Rows from block 10 of a small image classifier, named by matrix and row number. Rows with one number belong to one neuron. Each number is 500 + 50 x the weight over its row's rms, rounded and kept within 0 to 999. All counts start at 0. Numbers have three digits each.
After each neuron's rows are labels from the 100 images, of 14848, where the neuron reaches its highest value: "strongest on" is what is common among them. Only what is clearly more common there than usual is listed. The data: microscope photos of single blood and bone marrow cells.
# fc1: MLP up (model.blocks.10.mlp.fc1.weight, 1024x256), inputs 172-255
# fc2: MLP down (model.blocks.10.mlp.fc2.weight, 256x1024, transposed), outputs 172-255

fc1.643:569499465523429501503451545443498466520477434507469507564455557573447479500495447467543485351492463499432534460586435493535397529451502378485394524607525530503429518461549515426402486552491520521506524459469449495506525398658618467557441462487504460449
fc2.643:477475565530472486543565458561421635529431533481419521511515504418519470450471570476469523503386489536507480467542461509492476572593594554522578489513573503436506502575527425462458489547480417504467534426522577481605560504579542626494538543610520492532
strongest on: cell type: monocyte; smear: peripheral blood

fc1.245:469489446539489526428513569470499450501413485483397489468459547498543524474524552471467400497470520430510494553409541581536442519538607479436580568544510487432502446499540481411490586454574544526546475488502531519513401523464575448477532542542463524523
fc2.245:451438464506526518495510576493548421472466483531439439516522516468565575497596596466565446519461467436403497546424527537523550493488562491382545520567470517522502377549580515432459541516593519497527542526521511456580527509519573536510468599487568478459
strongest on: smear: peripheral blood; cell type: segmented neutrophil; cell type: band neutrophil

fc1.762:496506457488495502494481509470523426527416457466481501533528523493458433450586531391589383457521551555444475588528414482549535488490566531362529466494499469524568375520538436480482524468511472435540511492488477508518561558506633463531520470538434415567
fc2.762:512482522498414434535599463515469600473433520483487478471515494381520501469540479480486533443541496558550553432603552422475462419491566490471495523495485536510495496506525548543486534513479422539529501506487502583565531461493517471486446490488517451542
strongest on: cell type: myeloblast; smear: peripheral blood

fc1.649:514579524488548478617486409541507467494532577471640491507491446448555530493503461532536500600488457505519509520502556426492542489597391585480489461460426560558475517401457562526563366462518447562439518499467516467460558572441437499461495477408530539404
fc2.649:465400464555508500484532506489523387471526401531362460463455513511464564443544512504493521488505502458485429472462439515484456500588452483440543523517506506471462542503558521535546458560507423466488482586499409605476517516457507538480557630483491488457
strongest on: cell type: promyelocyte

fc1.709:543503480520486472493544476594568495518454446557565461468484461558570517470558576514481513516501397512540521553475437470487417460492561517465545475425438592492545536501426578501564500582440423572471439465507561593561506509390483458438568517433402451585
fc2.709:467444441515487461427492473525547506562498561494541490465522478461413475462536566589470466585577415418504579499582494499498412446468441542478544471468500490606463483397490539505525597545502427597530420561489545544474513582472505460517538494508451481572
strongest on: cell type: artefact

fc1.455:463477545533485473487496475414455474472462468526452406558485567502456493469477469453499535333511573478421454450570459521416484505447565332536489551620602515449484524578537475428480525467518513437525474553507471506532493418591536527546417513578596473455
fc2.455:492538484491543510463602471547426479554521354569425492496461483502467507546438567415493476471458463505487485424501396407505483511537526556451558545444476520453572525500562559522517379532531532528472475525560481534597473487515476487453519564601437468472
strongest on: cell type: monocyte; smear: peripheral blood

fc1.723:466503508447520512481459454604563427464473486511590523453568448462574501523519553494524545531464499542580441465419550519470651464512498648517504504456486462476476481522520493533576519450506547443519486479571499463534480577548448507514431494443562539551
fc2.723:452440430516494496495462522575494530500506475485435464464549458422553489430584628473538466630466443569467505534448465548562577546552524611427559549458499452486550390529563549538512567551450453523486503503565494550538470589531540598464553579537442485527
strongest on: cell type: monocyte; cell type: band neutrophil

fc1.704:512526520530547513500431532489542504550484403443423483536521502441572487539450525548458521441393493553425445481455444465465532516567584492472505639493573533443583513519529494526559526528508366538439474520483370443499436531451419534464438514577475487490
fc2.704:464494445575448577485462600576573379533496444550475478455533595579531526606478538475471481452559459511562567458464475492528468542505520523416495500471566549411548563481528508445503496569434466556440559481607501586437529425514441519458467480574408474536
strongest on: cell type: promyelocyte

fc1.409:508509542501448491473502462565531559510520519511568544476495494560507512499303499550444601530438482532529544467438497529502499557476536506524490471517494565500447576486508463486499432488440521485383595431538553519531549499485442577387534486474517536519
fc2.409:469466527481547525550471543562520460499510531565531446444522525531497567525565554497560437608496490481473550532513507528520564463478431486520545496369548575465560488498532534462435602486453535542511455542475551471508428530442447538582549617542429460479
strongest on: cell type: proerythroblast

fc1.752:464560511539457500442414453534542571518468493457486474543503447584499470501468498551477624418426413458467509473555445528524464544515588523564550494557523568505477587433479533476478464569455448495359529468477463510575551450533478557433470456549482565509
fc2.752:495418478447454513517422465629513477571551517479581486417502522516560453523498448513536491578479479576496527559466433508620588539460482524539465551425525570461552507542515541519462502493411511489394504530424477506461485459505424537538493573489418518523
strongest on: cell type: proerythroblast

fc1.54:555483482450511478584492507469348449475550562434474411470434484554428461511417471378448456526488492467467440502532539495513568535483474486531553483522498443478604435547409427525564498422547561470440539512461492456448443484498451512528472524551470557466
fc2.54:521521520506449531435532443510436575558516525503452524552528500500416434477356514450430549418511565555440507410522443501423467549428522472553517524503541526475495528524445465453523493424431512528429552515551528419494494499638566527533497488602511486491
strongest on: cell type: basophil; smear: peripheral blood

fc1.266:546499507458485531489467442481424579531515570438535436407465506544491519487415519438467493532430500462497519507589497590554562550519508510490559475525479440494584423498489450436445542454534573490497510466512589469479459487465401512472484543552541546413
fc2.266:629624499482533499505492388440496461485526507500528463483479464583502538463422458499460597418500429492544374429467489509434472479457519353596410543520483536441534566528420560482593438395511480509479490518484550516541454444510494419492425433466550534529
strongest on: cell type: eosinophil

fc1.83:562573565485479514507437504605517478498566448473509413589537473531453531577549551414531592486522488456441548460570458528516510559478485586484586471493501530543491557451473533468513475517510489523474573480586481484581554475462469556441511505505478524413
fc2.83:586456498520554461569580447497474491474562577573459555544566525461502481468454541506500471527636556473501512557528443562457528372549488392515521528419515499547569509494518532547450545479432480447510405466567516557553530430451563533507550436530494497501
strongest on: cell type: proerythroblast

fc1.389:572563561476415516421617490496488457544286464466465482456407489534456515429486529485437556438510459517510488456461449602456480528440551471531490468574500498474459484610537457386454576476526549471586469403393549493517460545576558452545449486559530495610
fc2.389:399492525442479625538533527439546481507548517481526450447475540478465574473580456494483522574495505423472489475493623458514452445484486404472481455517551507561457507440517511532527460556515434531537487612464421496376536507405505461467496532496492487465
strongest on: cell type: myelocyte; cell type: promyelocyte

fc1.291:503488550536477445527398487494492517402468512559447441519523494439534471465482550578536566454441565543469549361474468529409463486519507476611511578550535518439429573502544497466513543452508440497552477534511439505529509496559499593458490445436586507450
fc2.291:575595461465448504494570575544473557555436546476550547480428600509570524542501462441484462448498450521553508504492546471630439546442576526498448446515479564455509504541462488412418444523520583562436579412429640476484447410565514434555450538513490480479
strongest on: smear: peripheral blood; cell type: myeloblast

fc1.327:522483556513502562379517539489558512467490530458348492491483465494480510553446574538414560509464582549495453514428516626473487567441521443552502562542504511440500546627627454480457556476550508487536497499477569489545430516525521487503568532470502531503
fc2.327:453523505597516544463595578459581453475486435491402577495442533497520601547497443540459423463519521461565443487463568430500468437625458481475526535473510570430475517491491522526514384563609394506505474518486488514486466545454491444460551552538487487481
strongest on: cell type: myelocyte

fc1.12:477545461517440470500475556525548524460457530524566477437493656487559542511558592518513402475510467498500525490474553542476426551459528537518522513498588499440484530510517519342523600450529537542511498446508548533492444391476452481468436476483484510517
fc2.12:516542448499494572540510623544479603538518590520474508487459543506570587583468563476469465494465542461490531460513536529553447568527506514494479538465553591418513514466505461396441490526497528582430530461474599452519437373562502539530473533445505436467
strongest on: cell type: erythroblast; smear: peripheral blood

fc1.493:412461502460379572435516570522578512534513452513458519485484507592432567528466461471478564542483478577538576371479457489507493536522496494511559443458468526509448537517590469477413497481493487523544566422466491489528500520546491532426501604500421466557
fc2.493:593512579507504529533473517564517492438467505564456451497468522550560578541502584476550505469469506510546494429488498563465496510432503457553515440500548627436517552585572536375396536603493548515486515429459516508522404475549451562577424537469553425472
strongest on: cell type: promyelocyte; cell type: proerythroblast

fc1.360:496503488547507463487491494490528466522463467427385569455508536427504464512445544542462476437498523570506411490445506528472494532492562453445557603549617500445532512547534437477516552482528461509472444478475444467486395499524416558502433492651503533537
fc2.360:447516473563481582440485494556601498516457528486576534382487507519563514503465568556469543483422337497592449469462493563564467562502557559520418488499555544382463551506563501418479469644480504523438505425519537498500480434599431525537434538481514496573
strongest on: cell type: erythroblast

fc1.702:535500480524437458490510528439490506497483524525472486549470530515467542485482452439534500399520534468469458473602470544484369511494566256470453519587527559503489531501504478427423497545507492484498463516512489440580457379575511544583429500516571447462
fc2.702:543464592540519460544590412565402600498499474534452488507525449433499510500495582443550469516443510486514422475591420470502558504558541590512588504456564518463551473522550536516506471535509525466459462439513552496625543528536508589506539608590501467467
strongest on: cell type: monocyte; smear: peripheral blood

fc1.767:395515512534529501503509475486568497470521492545611542504568496517486525497517562460572483565507454543548428497454505497441590371491530487435547414442546497491531418580592518516487484579418476365497446431567552521541527523493409564511536588478438446594
fc2.767:428466443507511470556482557442490414495464509440500401420514553518460515520541371528505507601503536504488517485496632446475453508463536458430468500566470567599461537499605586534490520529532442512469524619510474550417469438517438512491414511488569503519
strongest on: cell type: myeloblast; smear: peripheral blood

fc1.561:458513401387525519431412536498488447538544517435486438496411491560537498496538568435461479515389392452480493503437545523643469561554475492493537496494510484467487508495495508463453461462555547587467566405431502454517522454500582416492476542482349546574
fc2.561:564557416421514523402462501473575501516479510445542497477453377655452446515442449489453532564464450505529447515525412505549512486540476543551415527528435502493502482501582499486554448496531461461472496519457540472505425550601567399460456485429498518584
strongest on: cell type: blast

fc1.35:437552469494494547390518503511457448449466485517477510535562545447449449522408514450431477401539533455467443585485410501493529488395484488499471514502496517471579478544662487512577554547507566422551446556480487518531487516521448549645532520596406501589
fc2.35:460536496518568487572527494400485457407554556540532536412491523486523631437490480473475515494506505401553448481452596500440493472492434415488464535540590482482523522473547568539523441525503528463542507523495520569448516468461454527616473521474510518574
strongest on: cell type: myelocyte

fc1.376:473523557507542512494630528392521518431473518517556514430422555496487596500458547484457504534547441399555512479503541558440555509504508526436497374445559427493546440534524510419419559480543516525577512448522564500509492513499439410568473595624571512495
fc2.376:534461511536473491554435511576521472538523491468513522532546473494518502451620524515542536515493418460566374570527514444524419442517442521498516436601485483509474452485511527574584518570493483466516554422524473504526558517512515520549488548511550515485
strongest on: cell type: eosinophil

fc1.519:568519536465446562470560564529504513490436487433369464424475492522435536501511563438475524535503606566422523548455434636519514575492472526471583539581513437499510469596535422374431515434573528486513551553490558475480513558544535523500532516545482527519
fc2.519:541556595453554520478649532469530492471450396430442527589442516531456546598444431403422508480533534498510476480474486471454543509571487505461494537493456528448544481563468482501486464417608505477484524520532502447616448524543476431464480517607566547442
strongest on: cell type: myelocyte; cell type: band neutrophil

fc1.436:549469543414528507493542503386489526435510526474567461407418469533486524468522507542444517540522496477492456524464547529456538437438518440500442461466508431459540446573440499516541594449578548516577425508501529480438408534467473372528458503562556489532
fc2.436:500578560523454592443416541552571404507591504521531527592507548524536515507479452487464590459568483463577480500449501511504447468378442391471467373534522521481494557500480456546517528537486548487564533440554456439474472506512525539523491430476471486476
strongest on: cell type: proerythroblast; cell type: promyelocyte; cell type: eosinophil

fc1.700:579613544463473557484472501495589542490523551529575588488462279541485575546469550482496604553455442509584481426497525554509541486575479496503451449425470571505419571471489449528481451512469491495490504378506558390533548519529463541513462452400540477509
fc2.700:485502485514509547533569565452513538552515462506487562553477557516494532595455532416433512418514437465530458461487550526496448604644576371507421465491565470528526512527436445407480458520539482547452502476457444486583522423593480484468499534537538524487
strongest on: cell type: segmented neutrophil; smear: peripheral blood

fc1.422:560502530527499523487505494475534525488510506556550489411527515512551545557459511493472519535523523531549486499525514572439470522469556349494508562481582513497597552581555524506473492497443467448482435448536566509510509484560438539537448504517452483578
fc2.422:552506513431462479445546430565459503530486460428521530487431402529500510492437502469427581422541441477551398468478426505571623555452534626500515490459458511483486512490363447514580493466483584458388547486536578539518526497467468491486465565571508489502
strongest on: cell type: eosinophil; cell type: artefact

fc1.297:568461590528519511625546506466547513450503550485571500487529450544516502517527416525439559494530491536596468446484549431407538428460491492597456474484521534510438546556480575572527442514427459472472510504557563586504514514521450462467480535342603450449
fc2.297:458487411579478521436538594535575391512482390476440562449531579570492500521545534506526443483569495482553488540361488514541476546555589554405492452525453462564495450535518505482492514586505468511496511475569484555477565504485543495467496539584463514548
strongest on: cell type: blast

fc1.423:445415458526566438569436496453480545539593519516551409424478489476551565451581520549573454585465444456434538441507583447498486438590411503510547525496509457509487464412420531504394433493495469544469542505487427505425519456438505515425482560403562484413
fc2.423:616575530483415479394527439496537595524348474447591593538513434557408359477395485498456542452468519573550494484556398542517521487405623570544421436527416510529459518530481443443535522456472525498453475421497570408538551537588530445485512382529520512528
strongest on: cell type: lymphocyte

fc1.760:479424555488492500491467573448417607563456441486474498545585483543388448479458372457441540481476577497447512425598421448492537415455559477563429508576500542567461531499602473501509552462411438441450528600471510480495549516567536498504482552504573438472
fc2.760:467515481471531567411500520441608432485451442416437511501471478637415450534496474521446564498490448456535479477475472541484489515545441459515439572568506453473438498546555501469524511428574433488537478511476427455524475538587554409483456482503487542544
strongest on: cell type: blast

fc1.539:530570513539463460456509422438578457493442482537578579501463485475446488481420522582459519428463468491541538459491532439437409479549492519568397523450537548506381588419480529498509433525453447598511497476471569578443485502474492421453496399515532508461
fc2.539:471516498513516429468539428466466571429420475534621614458442512456463431350482536523471581436553495519511566494458411446473489483507499541513454476505510514518507556448522585491476474534365549474496508549466518579500610406466531490500467484555504482557
strongest on: cell type: basophil; smear: peripheral blood

fc1.32:512446536513564576525548552433469432455550443536455470464443513543511551560506464428483490514487570472460481481477502452481579428541467395399545534466500484483553497509578529546446448500549521483511523595546421527440469494446458486536481583514498450409
fc2.32:514483432545510431406481490559566323546475447532496437489479498506462446475419548497497475409494400468513549495502433533559489534406570568475471392497494508462492514468484560459506492484488460598423528436522498506478537488509510456502522459583436502468
strongest on: cell type: blast

fc1.254:547492535472504448482458428457550470428505527435473607567541452501374501543466464555495569425638490412525476443589498539456570496446497511473460490513584433604429494425521510549545570499494499447490476568521474425550541505574484506562401441551599540489
fc2.254:545504573434540496388572490550575476480367428497513493515478471569561458511523496494516487556444482583529486581412436522484555484496526532490494471496372475481564455634500488497527557404605547481602474471502541421554388674454504406434559549521478519509
strongest on: cell type: artefact

fc1.104:458518452501517482511449472510527561540621495498538560511514405440484426546467460586453457565497478495587533527493540377571532456521404552508471531430446476483468536378476524641550386514472504521422533467482478487460575478490520492471550385434434528533
fc2.104:447506512464503634544469498527538412547605486485510436515544526499491583545532466445460535510532479484489443489519579433495470484497448413485501474476556529465526490451500580549610486504501465543483525617534450572456486465450440477417510498515487484469
strongest on: cell type: eosinophil

fc1.595:490444447525558422497484437435454441509485534508417473496520494494500453379500441549531465537548511444511485557498534607498416477538463424512482505605502446544504522471464544526470489455478446459517392549446495538488517544536622530498561467500514535519
fc2.595:484429459520579385404427427505526489469468539492476456483534507466533446434556542578538522520569489450487546546456568550488419492493518541498493497582468489639456564503499605460484568499488511509501521511495508513497583487533574479517464500432541452522
strongest on: cell type: plasma cell

fc1.734:504491421489502441500401474439511482482513521565528465501545543495529504528509465540542450484503537563528438498534539476460482471510511490515403522495527544511491548514543554513520531465455482495507474546524454525437494392570470488538352437471538448530
fc2.734:505454524524549485528478537414468526475479455618576560546626516498511519521510451490579444543494523525563463482562485453460568372488523444508503452457495518484562498530607568603465526562434502411534411440536505540573500470518441554556494546519479468502
strongest on: cell type: artefact

fc1.65:474571550570446495520494468574531385466392502498431479436472495410554587436620661553530533457548382522576479430494545579454435550599462445447618455514592567431423541487462473399387472556496453524507522429513530620467524511541505531489501433483520471559
fc2.65:478447487511598478586470495445507511526545546482580504523592604481570504529552405572512367584512512435522521581524622398469416411478468502547470508469515472531543447500487564531510535439562477531516435564554534499464458485456452477494519495467584465414
strongest on: cell type: myelocyte; smear: peripheral blood; cell type: metamyelocyte

fc1.116:509467421546520441449521530419507526488413508565450461433455605538529488426543500508520451486474514492466475496490492560479485444515516408499472504548502530474564436560568491456416542549509483421504421505447484539459495461590503520506427481501545456561
fc2.116:434504434470479554515496585439534460478490536489515507483467488550565538464526486475502495542474411523536450439467546466574618386570548469486435513440546506431450447446538546570502522518512476523519431526442567518480400473549517437443437491509519533535
strongest on: cell type: plasma cell; cell type: artefact

fc1.497:467472500622529457526536473510458532503480551523404463422541544439551521441491533547459525464514551449407512511494545559434339536438520447545523644594603524479494541528499525441482511483474476511501459567513611587507470457491519535501545531473550519529
fc2.497:486545397484491559498532635526468474542513495550453548558449526563522572470451487438503472451451471451532506445510484435569422467531444497528444471484454596425495496403520552496479442573498490609491487465457525514496409421527582438533508562494436455474
strongest on: cell type: segmented neutrophil; cell type: band neutrophil

fc1.476:524465486535487511540577567507521524480590507545504448521491551559516512592514455441532433543484556541445469583492525400484549534419539490531528535453538522396624423603575475525558562500575620456480519561420515506554399518540458529567499529487498454528
fc2.476:476502401508417498464458592513555524531408468445534523419496552561586460477531527580499519480483435548561496495374532520583441542388648582508422510529526508417472493537462491427546575584537477535481504384426554521480459441508483487465448516507441504631
strongest on: cell type: segmented neutrophil; smear: peripheral blood

fc1.555:537511483481491521452556537397502524537466479419453509499476499466432494483611481429458453526569561507495476545528464477529496453432470515482470534479485433526569414557525482513513567489569474516619431560456524474471428526507553399570493569524465441501
fc2.555:509474557510511508537593516564514547537487528539495517459518528466533533527534505505530457578487485516508570518540485505521644454524516475500542516329535553489556482541498509548405568478437481534494451514464526437565485514449476521532560620587470497473
strongest on: cell type: proerythroblast

fc1.550:514421523504481607567523565469504483449646585403456495534389539541513481486422430453290566529508475546515547417448481433484453467525400462551521454517541457467552533564493500586496459533479475510510490560479451502518487487530488597456520563495512499439
fc2.550:609552472464550415551561493591485449496469521432526503520552537511511450543508393431612486528475544579484521593468439471493550517531512568494486575501428503562551446569498518516447469393483491466471547560518585515529490495497516473512513472490479505490
strongest on: cell type: platelet; smear: peripheral blood

fc1.746:493461510549504423505525457483435552474423481439533484371432575523539455376601490499524509456456432419409474524486477521485479489439591477517480503581500462527469475580529517417419500521518500495481482528435470530490499450501537426593439571527550444523
fc2.746:504547543522510552571525465509468450460477393489480549407462498447582565457524471530528501491470457516531411479373573490532540557561508554443463587559494508465453500489540572508562445508594549473485537550466403500458455515528445528526418501535589591521
strongest on: cell type: lymphocyte

fc1.477:543506485463534522546426523462514623495610487568554493570542441606511455614496494472537461514429492512535490464539506450525594449470498559549463492449486474498546482499570486515503485445497550462510522432520546405569539472534530469492483483367446491479
fc2.477:564562572518520486483551548454583543469455443510423565614490477502482515632479461447441526417556475488588491436535476412429477470505478507528465493484503579485545542547532495518484506562497531514520518494578501481613482520615427511539439468508554429488
strongest on: cell type: band neutrophil

fc1.95:530453573445455503463501452519469500495484427451493505477428408479449406474493419539451641458539577518520512468529440494495536492463509482475428460538369473550489533493491517631516506530484481465519516592446362503428495516442486456469488450501558539463
fc2.95:404539521529578570504561492468574565456476536528610634520491548506524488501467519521518527452496441459524459523416483526501491540515563459570388466515652504449485518549539523379438440555525529474500503452537512517585493463550540461555518520482477520531
strongest on: smear: peripheral blood; cell type: segmented neutrophil; cell type: eosinophil

fc1.231:479504486430519532539554517542442402439530502557612489568481543526485556460522479394531506542529483492509557465495503482531505446566405558465457382464414476596430485437511593536530415484482494538564561496606522531476601534483571449523523580462463524429
fc2.231:421441419526493533422464543593571407572512461500493424441549578533478507523458541508418486458524430438573538443494495511548427542435486548507489473512569514411480547463544522455546493554447442589422551495613535595463515442497474509434531572527425504533
strongest on: cell type: promyelocyte

fc1.614:451551488504417573451576513583542468513477460485547448513439493563505545461500573414444568444455381471502515466473419506551519550485539600513519452462455495513550467546501539472528443609509470553520516431456505529613527490452476471462490608460398560545
fc2.614:544468492504565450490501480561499428469527493542479437481446525603472482566476538504470510520556443466564459508473454517431424519484409470544567465455485566465536635512472527457480482502474521521455494478516513573516465476492435470490531532494380470544
strongest on: cell type: proerythroblast

fc1.593:500427571574549510475469419526501495478424533513472441365523463414557490448533526604490525508545528581583363510466528575419536486499520507544543509525535494420531494618448475487501538501440465359530437505537525554500514509503469558472536541410600531541
fc2.593:391543404538520531497501543551544422490539551453498489419475561569483531395574559539468530521627441417456563530411531497506434492558398502481534494505550433498459474436419531535499515533448546529541470523484523535436542445447568456455507503532435490599
strongest on: cell type: artefact

fc1.444:521479484429549492475449537499467506524605451473441486526485437531465479624527451488519500520572493485432494555535524432533522520454507490496558550473465482457529494496377530567518495450568552511449554560496445483549451459567553490564512406559501499502
fc2.444:415440441474522566473535566548494473578581472529481474457539577500463524553461540492400469554511485434507495493469543477527437545450471518448514534441579498395560524449433452492576509521468487560455511553625519522475469430473483534452579533583442481539
strongest on: cell type: promyelocyte

fc1.386:533518512436461582488513591508525532547558455503563502510447550572513599634514542414487467499460524501428554451522526417517496539473467551422478465394484554486562445500502428455525517514568515645548614518518472378445432508466406435533449573564493425423
fc2.386:528423524514560388505399410544513427417495559491490383514486432481571480473554567521589524519490541499475491555450539540469462489531483584497558490568443492549500566530470602473540541492536518500509532468443490510477510546446496516519480510396503446478
strongest on: cell type: plasma cell

fc1.56:456490461478564443521435517553494486529492516558564456455586450432572503496559538522547483625489526518523470491463583533481580417499510591505501507461470451506490444501458462532572535410491449474544462527523512483493481595508516528527503480408600478562
fc2.56:468540427432513532505468486525507537484559565423528458507518453496436404400498512522495416576550424494480566564544438536552569551480485584527461490515501464564499423455562612548460603537396475524452489538460456504559500488539615523505559454455407520475
strongest on: cell type: band neutrophil; cell type: monocyte

fc1.597:529478532420462534530539601482442562494591499555498534475403486518494588568401528480398491542518551464421558423405542454517520460463526456460489586387525541523481567487420425551468531543440546550481576492447539468472498470422504496536501510522427441552
fc2.597:562531458516473513453469550484559476512490458479543569542560513511571441545458519459532498490393398538536523557453452551584527527441553570424422413532437487409523450504606549461513520524581564513530482378561521448606422524510443530547511441579487524452
strongest on: cell type: lymphocyte; smear: peripheral blood

fc1.356:519518456504589451516468445390385578512512550449526510440516531478503474445501432518528397542523567457450429602573526508536512492534482490507491580526496440499503437463484478506486497385519557426456468566521532480444471472503513468552501455527575530462
fc2.356:631447463480531384435517412538497433522471437554512463470481555544532469501490546544518472478553426515502442505405482518478460508479529452506500538462453536452484557542382491445505509445478522553427515463568522562533468467487489427485481514489455499491
strongest on: cell type: proerythroblast

fc1.710:506489470555489467403511521488535441541458489530544513444502540431514533505501520513483477426472464424528449486472548539508404526393612493485405487555537568453419569469553585437454489608463552529435498497556523530449494375564487464609454464492575459517
fc2.710:505530531495506538617483561552473500423489509513458506560484554578507535539590528475543504508538535537478524476495458422428509428560423490523613511447563500486539471536474407504427508481441473419569531509506544557531529520480545535462515532450403435536
strongest on: cell type: platelet; smear: peripheral blood

fc1.711:552563483513458457524467420510476402413494555498538509469488489407541504501503578523534530510524418494625457465527611591492526533511441543446494450529549517498464544473481495459464478510469589434484552428522525462462521472584462548590380351504556543566
fc2.711:592540505563541509491528542468483498483558548476433494565514529499466502564448443466464438549569552441450551558535528475492462483486439524511589494484461492602551517484454518515460420495509440523451483564543544517468533597518529558530636523560495488332
strongest on: cell type: artefact

fc1.36:508560540541491477489588434515541414471479428572536521494452463509509537491529493506477570403552410467561433413510475427427498455514539492507490538448502534544446590466412603547539425583453514480494439498530492579546509403496492428538409431457462516590
fc2.36:561506548471511453483471420478478553505499421518557555460474417520489472537493565587505573418533479477523440476517462513492519468544538474472460556484532465427485550446378487556537486510483572429489428446500425529507519391431443472492465362569584491522
strongest on: cell type: segmented neutrophil

fc1.400:576535547462487488446431541565530448507411456487553494529506565660558470530469547465509534401436426552551472414485432525473494566407555499529482417541534565417462516563487453413490545517509592538463589382544558492533431464587490486513431458558525487533
fc2.400:594466468455500428472428432495502469475497545485550482480505475514565453449511502588570455499533479519487496535490497528550493478319513557607461515467444491563490481514396540475528596508542559538536489474447532507436407544404496462533457509362464482498
strongest on: cell type: plasma cell

fc1.325:454475470417556554512432516421542601543615574464523548567488446443496496583444483579422460567466491482609422413444603521523484487464469477533427581541626482471484497466566443486505507480530553534527529463563603440491494485555512471445476505397475553487
fc2.325:555590535502509438447501500529427509483453441573431464555477431524487508557491519428549563403537518523536417412569445453463512441502556526568542450432425551476524571523407475547519462537465500442506502424525491485541504472583495496511446510530504443548
strongest on: cell type: segmented neutrophil; cell type: band neutrophil

fc1.136:459457547508550527550529492479460527470560548448454476536527506496448422449438439519417601502493483521501599418566447411466511471527433489591519482546526419532531512526478521624478491521441501474526533523477481518555547499530543610483548509495525501493
fc2.136:476552472480534429542536477563487452458476505479428496547522556470509548539530472457566484479539532518450439502451486484458547487564512518413574540499515540449532461573477468485450457470505463418471543528547565496581509431519530537519470487545484496552
strongest on: cell type: platelet; smear: peripheral blood

fc1.108:570530536507443526493553437536543452507442405527600564490486497641477446505429435482479593387501466566527524488504306452420546491501516532511407438483443520527520555542508548531532444528403460454468499494454441538532597453524438476514419477502468528609
fc2.108:378488478470528561541440490476531441476572518476538530474436479568459506475517460511458523540507517473495493530462477474505491479557368426441496514519527478484466529442569538507478428504507497461490438571434455547440560476459551474514523469463409507602
strongest on: cell type: artefact

fc1.414:501465486490534553533442426512481505543555555396626513507544429489463417535463427516465507556481457437526508585519526525576569562455455611517527470519485425481477465401441551522616468469561559535419523506580522449474555488450456512488545465469477627432
fc2.414:607443415509446504463459552489483492530460453484416532494562484499551449447530598430551479476447464566497502498457490541638528514491592494483491436556446479521526434569514507484439489575431509485471541415486529462542556555608613551521504574540548476473
strongest on: cell type: lymphocyte

fc1.119:462518525485416532489494490484558405438440447477494475515502462499413455492552524435566503510552526587506398519457461506477560459433559479429532413478476516511516385648503406485449499562481394387494485491473430539491510538518498516509506480472442464583
fc2.119:563523466493465471540586520571478554529437524525449456468483526487510510537480555429484478483572518595468516454523536491457478570611600553406522554492479600491542508573459452387384504475429453564401644542506513576497509434544522472488467483503554405529
strongest on: cell type: myeloblast; smear: peripheral blood

fc1.111:442484443508505538433575481512488541520467532529475559493540498477420387392461482540477519405482522458463519489478479558508475487385546508572404463617490462527469515490562527499493505539495460509544475521481504500511507495524628471528576482472454554553
fc2.111:375503467563508486458552495479524533483471573492442619563466542508439438410455467564441518468562511444523544547501483492478395502545432479572486406571483532532429558464554539448462463522506412543520493537429541543485604481519581432591595496566464487579
strongest on: cell type: erythroblast